From a checkpoint of a small sound classifier: depths [12].
Rows from block 6 of a small sound classifier, named by matrix and row number. Rows with one number belong to one channel. Each number is 128 + 24 x the weight over its row's rms, rounded and kept within 0 to 255. All counts start at 0. Numbers have three digits each.
After each channel's rows are labels from the 100 clips, of 14976, where the channel reaches its largest size: "loudest" is the band of the loudest frequency at the time of the peak. Only what is clearly more common there than usual is listed. The data: read English sentences (LibriTTS-R). In brackets: how many of the 100.
# filt: filter width-3 conv, dilation 2 (model.blocks.6.filt.weight, 384x384x3, standardized in use, each kernel summed), inputs 0-76
# gate: gate width-3 conv, dilation 2 (model.blocks.6.gate.weight, 384x384x3, standardized in use, each kernel summed), inputs 0-76
# out: residual pointwise conv (model.blocks.6.out.weight, 384x384x1, standardized in use, transposed), outputs 0-76

filt.11:169102087114094110153141103113104161125184120132114148147157094134133100124121147075125111133134130129112157108150155130112115162168136114164136115089160163098106122108114165117110105164099088167145072146166076117150118149142120117
gate.11:136093125111103124182115101097140165129130174103117107119176128211166157154128126121114137129089105118180119123100117115113155119156174110125115119127140121131099148129149134176134167166102097121171108121101141152118117151133102148
out.11:178131161100165121152095160083081139129121124141175151138130136151138141137137149134147137107152142136153130084163161153141127165113107102142097146125108140148132148130138080105087112128134166127129159152149167111082145147120146130
loudest: 4000 to 8000 Hz (54)

filt.242:150094177109142132138141126111107105128161101137127123111113190169151116117087117132139131065125131138142145152148161131137098095093157128094134121127164121135081190119135112171145097163136114155100077102105124074127153135140129147
gate.242:108103143099116147174117160130160105120153120134158169128135134166111122141124104127154110160127128099147123153123115175153134101139141124153126104137120105104156163130089150121113078149130136159120146126125152177115106138158092125
out.242:154158178118122150137103131078147138111147153134153139145129131143150128136114137152067124122131155165145099106106146144145123144137106132111154102094158093144138087150130169114137156142128116074124164142094150103110123181103103116
loudest: 2000 to 4000 Hz (29)

filt.330:153176162089139099186143127103132163133138118131115127110123125062119158133133104110086135074128124146106138119158120147136156098099111101139122165194142154121120140137150103122106139144140127115123158143106129141116099121132113162
gate.330:167139147117128152190173055126138144114158144152126120121147120141128129157103117123145125149138142125107153110130132147112142115110155119147095121140194147140166152161114162147115147163124184170119084115141131096163119089120140109
out.330:149158108144091141075133141136120097111102118117106154118155140149125111112121128128154140119150135134160154124072066138133137122161104164162163136167110132141125125135119110151138124194148117131125150118187141140133130120115138112
loudest: 2000 to 4000 Hz (25)

filt.367:129110126124128124131141128145117127136120127103106134137106167090092097105104124103132123110106139091123155126093128139138087099114147126135130110142103138144126082164130094138133146097173145114077163171109144127140091137103151114
gate.367:124100138123129109122094148149122125105133109115112131200124153050098120129115089069110126143136126122145171125107126106129104104106141136148117122143149125107173160138133071133095109121104150149134080136164125104154124095154126137
out.367:130126088114111100136133109131144128130106132167127120138155111117123116174123133168100135105113142126131153080129099144124117184131120144111144127118138112123165112148128157139105153100105124122100130120092164099099108108118103170
loudest: 4000 to 8000 Hz (34)

filt.256:112195121103094179118121129131145156126119098136164123128110108127165144114118094101087108108157148096107130137113107155139127121122159130132134136159120112112108156119154151112135084124111138120136158099152141121076148149068144124
gate.256:136162123152115120105091080184097122144172160136122171154110126145080178154123081125126132128160124125113102157115136151152158170138186133150090144114101134098121116121158098154102137147122133140090131123121097094161186103105132116
out.256:125113143143151111083113152133097111139133141123119147158134106144122062130079136082141095102127133121155122164096157074094103145126105154127159141122151153119100098110112117148178151128128162109144162141119153118152094120135125137
loudest: 250 to 500 Hz (36)

filt.252:138093132141128099127091149112096134147135149102156116122096130106140093114100166162103139134149119165120174136115124135095143124124106112100127146159165093135131098163138072122135127095115099146133107135103109164140150132145142104
gate.252:131122046106115136161119167105130135090115139113143123094123062141095125089131153141099177132116121146107142111101141121186104134135126134100155136142122154129136097160179110093125120151150103148149095122171128140112129136128106124
out.252:099073136103109120088133119132153124130152129123109110168097078156101097112114119170106119133091122163129118126118157116098088128105067090082119107129072122166100098143138065090145138092127133153123145149081137131157104155094179111
loudest: 2000 to 4000 Hz (34); 4000 to 8000 Hz (25)

filt.68:109138160092123152149124166097110145131093123124158121126106128119138097100149115136085116109183153122134101169130133163122086099124177101139119163137120124123114146149145140170114129133124124151120124084116125093150106092133136110
gate.68:135132144126102154162107149147098117179162129110147103136156143099144130138142126129184140146145165071125119136123123108172167106134152157114160151110162111099092134131126175120133111133123127114143159135133159130138143141163143128
out.68:129131075159134105125174089129090129132135081152154092127139099156132116093184115162132143135093140105078130139130089108164151121106131165096100160121141108172138120133111100174102078123125138091122145136138143122153139152164078159
loudest: 500 to 1000 Hz (25)

filt.368:143078150141094091112107142114145125095171107172139098079124120120101126155125095148082140128126124115153139103096148154096141141086108126152133131116107153130124148117128138119106134126099153077160115140109144132116149149154169096
gate.368:132138174155127131092146125145115122152109125105128117132120106090089144122088099124127151121103142121119117131127119121160135145112151155140092139122119140124146126141138135165114142166150092125107139141144116154159100166110117098
out.368:133119131053122119115122128118086094121147139136100127165143138152152129121128114177096113080127125143101098130121100123149145151147138138138138127152101127148111133127154137162173129107111124083120130167121138140129102065124109162
loudest: 500 to 1000 Hz (25)

filt.204:119176087127121135079144173115114107135181136183097102124126143115126139110141169135101143115152152085079157098126151165110185093178125142142141113132137174072133149133158157136119158081097125133139138097119139168135102117058163135
gate.204:156149092132090154126118109122081114129126149128140138131147114118142123132110118126132170147148117109154127082084151106077183099115150161129124129107161124134117167119111119154075146131158120106099112112150128143138158123112094120
out.204:108112090134144111155111143107143162162147137116128131141101140138108130137099150155142108127102123149197157133126155182126116163115133109068159131144084102130104088105094100128144112151097106151132139136121113128146116108127073113
loudest: 2000 to 4000 Hz (32)

filt.154:150119102128155151085131141114131108147128142166170155132146089145128130114144120136143150119135133149106100153144113145147143152115138128136114130127078154106079163121125144144088127150120099108149115179157149079133149104124106132
gate.154:129158142107112104165115144125076126108118135095140132157122149104155094170129120124205156137103051126127127124125152132165132074140146085128122111163190130099061112148132109160132149115102140105120097121158137162141131130127137112
out.154:115082078181105118145142108117153104120157095150124133107140124109137115120169106119141137166153131117130117120178100127120120083114148122158178113135156158132160143198125122128124131130128103112135109131116102128134125156140095103
loudest: 500 to 1000 Hz (30)

filt.48:102118171143120142117082144167146118109133116145126170131113165129127094141114115155138083128129124119145130122150163126137093117071154132167117109119143169125138140133125123151115177123127070153184145143146121116122133151159147131
gate.48:119168120113115167080141109146094138080178171119124127125160100119090132124095154135134126107155054114153100129116165114107135119068169098129103125122160123165177160113146125156114124114146152159091101086167130125167129138128114153
out.48:168168119152122112112132145112118122145161156103119104158097092112128102108164154121148142075081124117102107117148120145159109092098161141142167126133115108145139159126132131088145098175132137096133130121136108129140134077129176130
loudest: 250 to 500 Hz (30)

filt.382:137122116115125145113148104123116130121142138120143163103092124158087125147144143127129121166076137116142096166155115095106126148125130142131142146175149160132127104134140141116157188139106184089145124140133091155146119155103153162
gate.382:141112146129094134199090093149161165114096129146158133178133134121139176132111088141161108135127116120140108148152123107178104109076121105133100161132144120134117116114143097120132178146140180125149102143124118094104139103170114126
out.382:120166127144131111096139118094148104149132122096116131110097137084128099100112119152124090122130099100142136121125163143109146112113140163101129125105131101173110126137142151157105123117143137154103106146096178111094110140112133108
loudest: 250 to 500 Hz (30)

filt.206:100132145131105129161151088175098147095156137114107100137144151167130119127126122135128127124127158095104125116105112137119110138176119131138138123158157142158118072117130146164112111150137081109137134143155125173133124121116099146
gate.206:118138160078130111106109143101126109127139134131112146146152154099168089131127128147143126082130161102130108121119137110174137105120133171142132128127165133156129124166095117117088163107131142116133127115156146169134150084148139115
out.206:084137083114107104125145157146067121134130133138123129139101109106112145101133148171161149127126137137088119127116117139115135121135166130098107124171086135101144109115121108144195142146113073125129138127118143116080087127115151080
loudest: 250 to 500 Hz (28)

filt.133:120148110149091163127180076088098140125109139137104104091061143112109154182129115146065116094104120139144155155073147171108115103138097123083135139152126129139097163124097092106161133113120116133138111077164130150157107104095163098
gate.133:146164159122114118165117128161091171115131131123129105139122116070117142135141093117135106107080130110193179096154177125151099152156116119117140138140162094123110139160120132142104134129097097150108088124152174133123146132120116118
out.133:132126096150135116099123084158168074174140132156124168110139125113168100121130129129136111141108130135098136172147150136090164130154153132150068126144139129133140145106094141129089087113136138137118122160135136139124144078116127153
loudest: 250 to 500 Hz (29)

filt.329:134132117116132086128131129067131150102152114127132116110154120121114126133148179147117154161129155120129115131110111157166099149120155150136096112121168141165118104084074121109134132115132124096114123147165119157162091121127171191
gate.329:141122129095137111120091091094163101133142127150144085131136120089135135151137157167119088127137153137157082174111112131143108120098144150142136085125137141119125132074085114123114123126128138076111120096127101129137135122151139150
out.329:153096114175149127147137115100129126109126114129124127140122141127128139168114130116114139117167128119111102121137081109138101092147139143162171165087079102135124074132142144160159109094118143101115155129111108137105110078128122130
loudest: 2000 to 4000 Hz (26)

filt.268:137089128141168162128177129110125131117106134129109149119090118115138155156116153122077127119119106126111102152153135136150136140160170147117161134157125176127090153135112120117112145107147096127075144163148095156116104132138106118
gate.268:137140091125160076114119105105117118097134119114139120132132161113168150177157158156130082151089116133121095154111145144158163175135153125100154091147158105120125152132119148117112132063141118117100122197117173154146122151106130130
out.268:108139136152084117107145131108124081100139132099106084093129066156106134126140130114110120178155150136112146081098147090149124109131120119124169138118111161128139116092126108141094126160147137147121120114108095148096098134146115152
loudest: 250 to 500 Hz (34)

filt.360:121136160134140162103158144151140111121163140103148172192171170121154124093144139107151129119123138117164131115061138111057116077117090115141168115122138143116154116128130115090130162117161098138111158113159094109117150130130168151
gate.360:199183136138118136153196138146103145127126131153114146179113147128133114113146096082143126122117101143118068115114111150136122142120102143126115133128168126126134062114134150195146152160139118074127117125132122143129118144128154113
out.360:165148126118108132151098155097109139092122154165101142119164102153118105169070115108124115123091131153135131119124108084102124127163119114178097097156131143146127132149133115117095096202107122154154129130152120125107098114156139143
loudest: 4000 to 8000 Hz (28)

filt.288:135155124182154125123162132103144140154127148110107122126100127161098132152108158138096163128125084128109124104124105125139162128134135104117133129189139120143111090143089103134122153159087166100148195130185152099103119102141140135
gate.288:157185186070132135110155134149112099134120116138142127154168154061110126179161124154114179153095156118156102099128141100098155116167135139149106131112151131083119160144087133118147121172134130093138125117112116146116070121131100166
out.288:118140119114110129140139114136130158094188156139156115140103121119140121131120133171085104148173110131162166163160143141154156115140134105140131116111122177147094165140140106133112121129115131120123141123116124122163129163104135089
loudest: 500 to 1000 Hz (26)

filt.181:122118093098138202104131118123114135124150088125108112119125118140138149093112126125146160113091172132130134109139114144124127145112113092113117151148114096110107157142130152093136153113126117146124157124125134126118093093070129142
gate.181:152107135123172201063105104190130124144139135161156113162179171150154146150120099118152119121119099122128124105114149127093114123125123097125089153129169121130093129093127143121127147107136094132128122115168126151119115143128115112
out.181:095122134192130112131135116136102128120167097128123129102188109169108106141095160157140140104119114124144140183109071131102118120144167073131141107132168117144129091148142140114142133147126119141093164130102117161097152158156153101
loudest: 250 to 500 Hz (32)

filt.203:162104103095073112140134131130129114125092111137098123103100118111129160104161144125150092102161191157120110141122117110112086135132090133106133158157159151134172141130109143140141177091142148127130081117095085167122152152105138137
gate.203:106121080130170131119134142154148116124128158130193110151149144105132137152128137146153151125144115087141156150102118147116098153134165140111130114120138143122134169138130127182144110127176103120117130117114117154110126139089092121
out.203:143131122121166150110132125133110083122123146141148170180154109109122131124163130127117137135115135124113126154182129115092111162140123161104117139130075123127102117062081135134143147164114126109113127156153130119144181126192123130
loudest: 4000 to 8000 Hz (26)

filt.122:048143174097142086112135131145144117133123153146153104128090132120093117147135095117106107091132105111115133113166160139137170143151072124118121112135171114129154175153110139154095106134134135130115177098152139151138098120104138105
gate.122:107103105096088151157136116098157127131134126125154152162146112104109175137182106146120118115159133083144140164097106120124140090133117109135162111124127131148111116136095110170129159119100120086127109141161107128134147137101111111
out.122:164119159135136151072116157102118144103155136085117152155151159182113152082112124135145101116145113152123087151149117140123165108144153109140085133109136126129151138073145104156140115147130129157112109116137124118109162106176145131
loudest: 4000 to 8000 Hz (42)

filt.78:125142157089140136107110127124111172122148099166112118097131137069146111125146075131127109150108157144124178110165110081118111111123103151119112178139174123201095114121137155120155161100137117189137152142101148181146135140117123127
gate.78:172107158125102121115130134159143123111092179098083146138125122192109086154157115122149095114114129106136158110147122127121100143121118100088098171124146138121157145144141132189112169095128102099100126129121117104140127120113136130
out.78:134156149112125103078128168131177112130171154130142121130155181103125106106126135132145151095155107102168100097170163127126152123076150156189176122115114091176136176181093130111173126116116119162128129147130133164153122088145105137
loudest: 4000 to 8000 Hz (41)

filt.364:113109131096097167149134084123120120099140153091148125119122155142104164107085130085127107156140127141145127151136129173142095119142145118096130152159131079139109142111170123109151068138161151100129116120083130151139150115173142127
gate.364:164136119137154123088170129121111150098142146105153139149063163136085160152153155078093125121115094110127114129152158110134117098136153114121129153123148124130138152093146149151121126121083114083142076111069086143151125135117146124
out.364:113122102147108139064158148136100124133102116138162128153164118143139144103077077134126159115142146142079161122134110113167124147115164139126127148125122134088131141156092104148096175068166115135140126136176152160081119151127123156
loudest: 250 to 500 Hz (30)

filt.198:155154126109104131133093140155163139102143095154141115135154120118090102084126147102117156104129164119147167110109139168128117106127105155121157132134113155129125104108110131098096082124132113108141135121109170132104108089140115116
gate.198:138161147135124131159148099152103143147111087139129101168128150098118137133126148121115139119149135140152113139150144118091154158117117156155095123131127112095119112105136098128123087113136169104103121098111144139134155115133136132
out.198:103132166189127135120146151089107124132105136119153150138169157107114141105143139193120115137144111093157136075215157102120112067146128105156097139134132151158149112138161101141160145099121157131129119127115141126164091161150107131
loudest: 2000 to 4000 Hz (34); 4000 to 8000 Hz (31)

filt.223:138118156111106142096133109079115140146149119161117160139101147107117113134171153121098089125106132164169121142118131150144127143124138161095142130164123132115131135163118125124100142150107123129126147141127139146154117106100122089
gate.223:127176120105171150127152128095065101087153132147149117120108110084113118115153139125166145140108113098151117154119142156183122100117134136125196107117154149154135136112128081152176166069157116109171151146134140170117138147119108126
out.223:150136089138160110155094126153113147119121102141158100099101087154134089181108098142163137129137118089114143136090148123131153175097126171156121144134148113081176158102133127167152112104103131099110133128094161099166135101117186122
loudest: 250 to 500 Hz (34)

filt.236:113135112157108108128130138157119134165111100153111163143118143107095111135093125124165135103153136121126129147051118131087136092117131134131134136176090100140140115112149143091114159090141113156097133117114141115104123112157116104
gate.236:159134162113092184110116084128130142155139158147120130140090136117125151127141113115162121084147095147142140119167136088067130147166123115132097085098112138116081173102131111150106152148139133141145137113149143170136121129139131101
out.236:170125164110112134110117143110157145140119149141133134095121092161128105145130139077123148133081127130120148153145140107115151101160106127110123131133149180146135184157117121174175136148125127150122107137116105153212154129129144156
loudest: 4000 to 8000 Hz (49)

filt.52:130131128148143175103181137143159122086131173135140115122155130146081154143145124100153092133132109081163123155153126107140148155090114107134167102160130142143161108112124168133108111090113133106132105148131114141126122115131139131
gate.52:106132105118090137143146112104109080116158161128121132145157132091130114192138133128092174096144162067136129134166137104153112100171120133106108121116153103092149154104151131118159145088115066136122141099118150096142115125097142096
out.52:148156124133125149101101112185198099129122129087134143094143099146109138151147153151114134102104114145145130094093194136125158116142158126180135141101153091129132134102122130136160171111151126157138123121169137107160157120118112143
loudest: 500 to 1000 Hz (32)