From a checkpoint of a small sound classifier.
Training: soap at rate 0.0047, 16100 steps, batches of 64.
Rows from block 9 of a small sound classifier, named by matrix and row number. Rows with one number belong to one channel. Each number is 200 + 30 x the weight over its row's rms, rounded and kept within 0 to 999. All counts start at 0. After the name is the row's rms in percent of the matrix's.
After each channel's rows are labels from the 100 clips, of 14976, where the channel reaches its largest size: "top examples" is what is common among them. Only what is clearly more common there than usual is listed. The data: read English sentences (LibriTTS-R).
# filt: filter width-3 conv, dilation 16 (model.blocks.9.filt.weight, 384x384x3, standardized in use, each kernel summed), inputs 0-127
# gate: gate width-3 conv, dilation 16 (model.blocks.9.gate.weight, 384x384x3, standardized in use, each kernel summed), inputs 0-127
# out: residual pointwise conv (model.blocks.9.out.weight, 384x384x1, standardized in use, transposed), outputs 0-127

filt.115,115,219,189,186,224,254,180,179,206,192,218,210,170,176,191,196,192,182,212,216,214,214,230,223,186,232,185,190,158,204,162,176,216,168,178,219,229,276,241,211,184,199,216,142,188,193,189,196,203,250,177,248,149,210,215,215,200,259,186,245,146,200,174,162,175,170,203,183,180,161,192,214,214,219,159,259,175,168,203,224,168,146,175,219,246,217,193,188,245,172,185,186,206,204,178,219,213,203,223,214,261,229,149,233,264,167,216,172,187,137,177,177,227,206,241,184,156,280,149,178,200,163,136,208,202,164,218,182,172
gate.115,112,207,204,233,257,205,241,203,174,151,225,148,173,212,212,213,191,205,239,196,147,211,188,167,184,222,203,210,213,199,163,245,194,208,169,197,211,158,220,204,191,227,204,197,176,204,221,237,206,225,217,199,175,150,229,168,168,179,217,205,216,199,181,219,122,213,206,214,237,144,200,167,252,194,183,208,132,124,210,168,179,210,250,207,186,189,190,126,181,226,221,171,141,138,211,243,193,209,211,212,192,184,219,180,205,270,203,176,209,245,159,207,167,155,226,284,229,229,204,196,194,137,187,231,151,188,203,174,232
out.115,114,182,161,242,174,183,257,201,188,254,217,168,253,177,179,168,188,212,191,202,169,159,222,238,226,221,196,143,178,208,213,222,253,240,166,155,178,171,138,209,201,175,229,232,228,171,188,213,209,181,267,197,243,206,165,222,216,206,236,251,180,224,237,189,165,157,261,212,190,176,157,242,194,228,206,183,223,209,228,173,185,202,236,177,217,171,189,196,216,184,150,217,238,209,232,200,191,157,204,179,159,229,218,201,211,244,198,127,190,188,203,215,211,166,174,149,232,200,202,212,181,202,277,175,191,257,188,185,186
top examples: voice: female

filt.251,112,175,147,178,174,199,172,253,211,251,247,233,168,210,207,211,209,188,198,198,213,234,187,210,178,213,202,205,192,189,183,180,169,218,155,211,231,198,157,193,132,156,198,201,230,200,240,278,206,221,151,179,138,219,189,209,220,152,221,263,209,241,178,204,212,154,228,244,168,165,176,182,201,198,186,225,177,153,237,201,222,176,190,180,180,201,144,186,198,205,192,178,231,197,234,138,229,200,185,176,244,231,187,180,270,214,212,229,173,253,231,130,234,211,240,196,239,143,203,164,181,201,229,219,247,123,226,166,179
gate.251,110,178,182,230,190,184,166,170,252,215,177,236,206,199,173,195,197,254,234,202,213,227,165,180,219,190,177,154,143,133,168,238,147,173,181,196,210,200,294,127,184,186,196,185,219,161,214,213,199,221,221,210,219,239,214,217,238,220,250,227,212,203,208,221,169,215,192,198,173,230,181,167,247,187,215,190,163,164,184,203,259,190,227,175,233,152,252,163,164,232,214,202,208,195,144,156,186,210,235,197,189,176,152,159,234,168,175,199,192,192,190,213,208,218,205,240,210,174,264,241,198,255,240,232,234,204,236,218,189
out.251,111,207,214,211,232,208,186,237,227,227,194,209,255,172,174,196,266,168,198,186,189,152,200,140,161,237,245,179,195,185,220,192,200,202,214,177,247,166,212,223,271,276,246,176,233,178,224,219,164,204,219,183,188,158,213,170,117,161,217,238,185,253,190,220,185,190,230,168,184,200,183,165,101,205,168,221,248,172,192,161,178,154,207,221,245,176,196,236,185,208,204,178,183,204,193,209,209,170,153,218,119,220,201,182,212,155,194,237,199,156,169,235,196,183,139,200,199,200,207,211,176,141,134,168,197,137,242,194,194
top examples: voice: male

filt.190,114,186,197,181,200,206,178,122,194,199,188,228,161,192,216,179,165,193,223,220,228,195,223,180,183,179,225,156,184,208,247,234,225,185,149,226,235,176,169,236,192,231,189,184,180,230,198,142,172,234,217,162,217,188,196,181,163,209,164,186,188,244,185,186,245,181,253,216,219,170,166,178,181,165,172,236,179,241,192,171,212,200,175,169,184,190,219,205,220,206,209,206,200,209,241,215,151,203,214,205,219,175,197,170,146,251,224,175,213,154,239,138,269,266,171,228,196,178,180,193,234,268,269,208,194,237,193,198,198
gate.190,105,169,211,211,213,239,217,206,255,201,198,203,211,234,236,252,148,213,247,190,225,151,210,173,159,144,212,202,165,232,213,216,204,164,185,234,221,168,211,184,181,270,199,220,186,232,236,202,238,238,131,198,224,152,207,190,199,157,177,190,249,201,228,162,244,235,220,235,236,228,207,176,185,158,215,169,172,254,181,200,254,239,155,201,242,208,177,158,214,151,195,201,149,233,225,238,198,239,223,203,165,167,136,177,166,186,194,157,214,141,225,125,226,211,197,199,221,235,150,146,224,219,207,243,197,193,208,198,216
out.190,107,203,136,219,181,242,195,192,202,197,194,180,239,221,220,150,245,234,191,186,199,190,171,212,199,159,193,189,279,138,151,188,216,187,213,159,140,187,173,199,216,163,203,247,144,215,212,253,215,250,210,150,194,191,227,234,216,230,185,177,123,188,208,196,197,241,204,180,192,221,224,241,152,168,210,217,204,225,215,196,204,228,176,193,216,175,206,194,188,206,166,189,192,186,226,124,214,188,240,187,193,196,260,148,195,195,224,231,187,219,200,214,195,184,201,222,253,166,235,240,196,200,244,226,252,145,204,182,187
top examples: voice: female

filt.33,101,178,178,171,188,163,231,218,113,178,245,141,182,178,229,189,195,172,225,209,221,171,221,212,232,193,177,214,165,120,185,164,224,212,249,230,200,244,169,248,146,163,219,211,169,241,217,175,198,166,206,201,197,228,226,197,200,239,177,202,183,131,178,205,177,150,156,205,215,216,180,193,239,223,206,186,206,176,267,226,198,197,183,230,117,223,139,233,203,251,235,208,170,180,199,258,221,236,200,241,242,186,231,214,242,193,210,211,221,221,209,223,164,205,192,177,239,203,177,207,172,175,225,162,200,192,169,244,156
gate.33,099,239,199,200,184,227,187,246,199,196,205,178,206,161,209,217,202,180,230,171,180,255,218,129,195,183,177,223,170,214,185,195,151,156,217,228,200,219,174,169,280,169,203,196,228,225,219,263,167,235,227,193,183,168,241,174,136,227,184,234,161,165,205,180,185,214,143,156,260,194,169,144,226,202,232,240,152,145,257,156,275,208,203,191,220,221,183,202,200,176,223,221,198,197,112,220,203,199,182,263,226,216,173,202,186,210,184,205,176,203,186,158,156,220,165,194,187,167,170,218,144,134,199,194,189,204,205,172,225
out.33,096,224,259,211,197,216,174,176,206,203,132,241,182,212,178,158,195,198,219,207,157,147,183,207,188,215,180,208,213,208,162,174,201,179,178,165,216,196,258,131,174,196,180,192,166,171,201,208,185,165,192,187,158,174,184,220,167,196,171,194,188,204,186,218,182,230,217,144,164,238,198,149,203,224,236,159,214,224,171,232,230,215,191,193,169,200,195,212,210,210,182,142,232,207,196,189,184,229,223,205,212,160,225,155,189,218,167,182,148,206,183,210,166,236,226,207,256,208,223,166,182,231,199,144,188,173,260,171,191
top examples: voice: female

filt.212,098,170,207,192,208,168,222,231,186,171,207,216,191,157,144,258,110,216,149,217,186,126,191,147,197,264,208,230,178,221,201,225,209,191,234,226,247,159,198,217,223,214,234,160,261,230,197,252,202,167,233,198,186,206,207,173,201,207,263,149,249,227,194,175,182,199,240,215,198,202,147,223,177,226,223,251,175,199,159,187,199,200,231,223,214,185,174,182,153,170,210,217,196,186,203,234,189,169,173,186,170,203,195,209,216,214,153,225,231,189,228,207,275,213,226,196,188,241,167,197,164,224,163,214,142,211,200,222,181
gate.212,114,201,200,167,182,212,222,155,236,266,237,198,199,185,243,170,237,217,190,152,238,203,228,185,145,188,193,193,238,181,180,204,196,240,225,178,178,122,218,197,157,257,204,189,199,201,204,218,186,197,189,148,182,200,218,248,238,146,168,182,236,237,222,209,231,213,213,173,198,201,186,219,222,205,156,202,182,212,219,215,169,220,198,263,190,204,217,189,179,212,129,208,190,233,201,173,237,222,211,194,262,198,167,181,207,167,170,185,204,190,228,177,144,172,221,248,233,171,195,223,183,206,204,191,250,202,195,227,183
out.212,102,257,166,179,240,175,198,191,186,156,268,179,206,172,215,90,172,196,192,159,209,230,198,198,244,151,189,233,210,210,229,180,194,202,186,234,216,221,175,234,190,218,258,177,211,171,237,200,133,184,228,159,176,250,170,235,238,231,215,217,198,209,183,222,193,209,194,203,183,207,184,183,183,239,150,207,252,278,212,240,210,181,181,226,255,224,241,179,165,172,218,201,151,228,234,238,187,216,232,210,245,201,201,207,187,226,217,154,209,211,207,223,172,233,184,172,195,184,212,237,192,189,218,180,235,180,197,194,219
top examples: voice: male

filt.89,086,208,210,247,132,155,199,245,207,202,200,230,199,179,259,161,202,186,142,213,217,185,137,167,247,161,193,222,197,161,170,215,142,215,183,201,228,171,234,195,167,233,194,211,224,171,232,200,208,179,188,195,248,180,198,224,170,169,228,191,246,182,193,210,184,192,173,161,236,195,221,172,209,200,188,189,223,210,187,263,218,211,166,176,189,237,173,162,267,164,191,178,157,184,192,163,174,278,166,207,182,230,225,136,240,235,179,224,231,179,210,184,226,218,208,266,202,150,153,162,191,140,185,205,185,189,208,198,221
gate.89,088,225,237,207,248,145,190,170,208,200,123,210,206,164,212,223,197,233,178,221,151,212,157,183,229,223,225,175,203,251,208,159,219,226,256,200,239,235,222,246,224,213,164,181,193,231,173,236,198,158,146,208,194,179,153,226,154,197,246,201,189,233,252,181,132,143,191,143,195,228,213,222,252,238,204,240,193,162,258,245,185,164,212,205,214,174,216,212,179,215,117,168,208,191,187,109,147,211,188,176,262,191,249,190,227,184,233,225,173,202,158,154,210,202,196,201,223,195,263,183,187,214,196,189,255,163,252,227,172
out.89,085,148,224,197,236,218,238,198,206,207,204,174,226,137,244,262,206,193,227,180,206,175,133,197,193,222,225,197,253,188,287,204,254,220,228,215,218,232,154,197,175,256,246,199,194,202,192,183,184,191,242,204,245,182,209,208,207,184,203,228,220,153,192,217,190,235,251,151,152,203,209,227,215,191,179,190,198,238,201,211,168,214,210,202,213,216,212,212,214,217,200,210,270,187,172,215,213,148,172,201,129,196,144,203,154,230,199,180,216,170,168,188,195,191,196,228,259,214,175,194,195,202,220,203,180,227,233,175,234
top examples: voice: female

filt.171,091,185,127,174,222,171,206,198,197,169,237,215,213,262,231,207,195,177,252,131,175,147,197,204,179,152,215,208,203,251,227,260,176,197,228,187,207,201,213,220,220,208,244,170,179,249,197,209,208,247,224,173,226,199,178,204,234,246,246,173,238,176,231,176,222,218,214,232,181,180,225,221,239,252,190,222,174,269,208,183,180,147,166,170,252,188,252,193,209,128,232,259,181,179,223,163,215,202,177,230,205,186,222,232,218,144,184,191,226,215,196,225,136,153,241,214,176,227,244,222,193,193,121,154,183,244,187,226,149
gate.171,087,226,206,212,167,210,191,139,157,247,196,158,193,233,237,156,162,212,178,213,233,260,206,156,132,183,218,173,230,240,159,229,197,209,239,233,161,205,163,156,209,232,158,133,233,156,237,186,162,166,197,240,119,176,138,167,206,162,241,164,186,237,201,163,199,173,229,199,164,232,197,185,165,204,225,169,187,196,191,192,244,206,223,188,203,243,190,146,203,184,187,192,216,206,197,142,238,160,184,214,169,177,263,213,207,227,197,207,168,225,205,191,209,210,249,146,222,180,175,218,197,176,191,188,199,220,252,222,189
out.171,101,222,238,138,235,194,202,189,179,264,207,233,142,183,231,174,207,226,175,196,227,164,174,182,253,148,216,225,180,162,187,257,186,188,183,257,183,192,164,187,189,221,175,257,300,200,164,178,187,173,241,207,184,215,204,212,144,135,200,235,160,182,165,143,199,163,197,213,144,199,207,186,191,166,200,166,189,260,197,203,251,219,202,186,192,234,192,200,217,206,190,189,248,176,220,186,233,211,209,195,219,181,192,187,238,227,227,198,205,203,169,196,231,234,186,187,195,169,181,217,154,207,175,250,225,194,225,216,169
top examples: voice: male

filt.60,099,186,183,130,248,240,163,195,140,189,261,248,185,205,189,216,186,198,231,170,158,179,268,146,210,181,196,230,211,202,175,197,212,251,234,205,202,189,263,199,235,250,195,169,175,200,191,205,244,211,206,160,206,172,170,234,258,162,196,200,231,167,222,232,258,243,214,229,202,237,178,209,215,246,229,209,205,177,249,213,224,102,202,237,196,187,169,203,215,176,220,232,162,150,162,213,221,220,216,172,263,119,256,205,192,212,153,191,184,215,176,188,187,182,176,196,224,217,198,128,240,210,287,179,197,228,177,202,210
gate.60,088,196,200,149,259,150,235,173,237,170,118,196,246,130,148,181,226,187,169,196,247,201,161,235,190,201,238,221,189,149,187,185,179,172,164,254,137,163,223,234,198,237,132,225,219,139,194,168,216,146,172,245,152,212,197,172,244,205,256,226,194,230,179,199,173,207,271,185,174,256,201,216,239,223,202,191,257,250,185,166,141,230,197,236,291,235,201,190,229,168,157,232,199,193,215,232,194,233,174,213,174,179,251,165,167,199,197,219,217,245,200,162,205,171,202,181,203,188,180,222,209,173,184,216,159,212,226,225,211
out.60,103,188,239,239,215,204,200,204,229,205,176,178,185,118,232,192,152,255,209,206,267,158,167,206,224,251,196,160,235,212,206,207,284,238,155,193,168,210,242,230,261,185,262,191,219,210,206,182,195,186,206,165,166,163,219,238,236,238,190,194,226,236,192,170,212,163,185,160,169,176,219,224,165,218,188,191,155,229,184,224,214,242,234,138,183,218,204,208,194,186,189,201,228,182,210,187,227,212,267,195,196,198,211,198,182,213,184,199,216,199,233,223,227,204,206,242,161,163,260,256,177,257,186,214,231,165,217,218,210
top examples: voice: male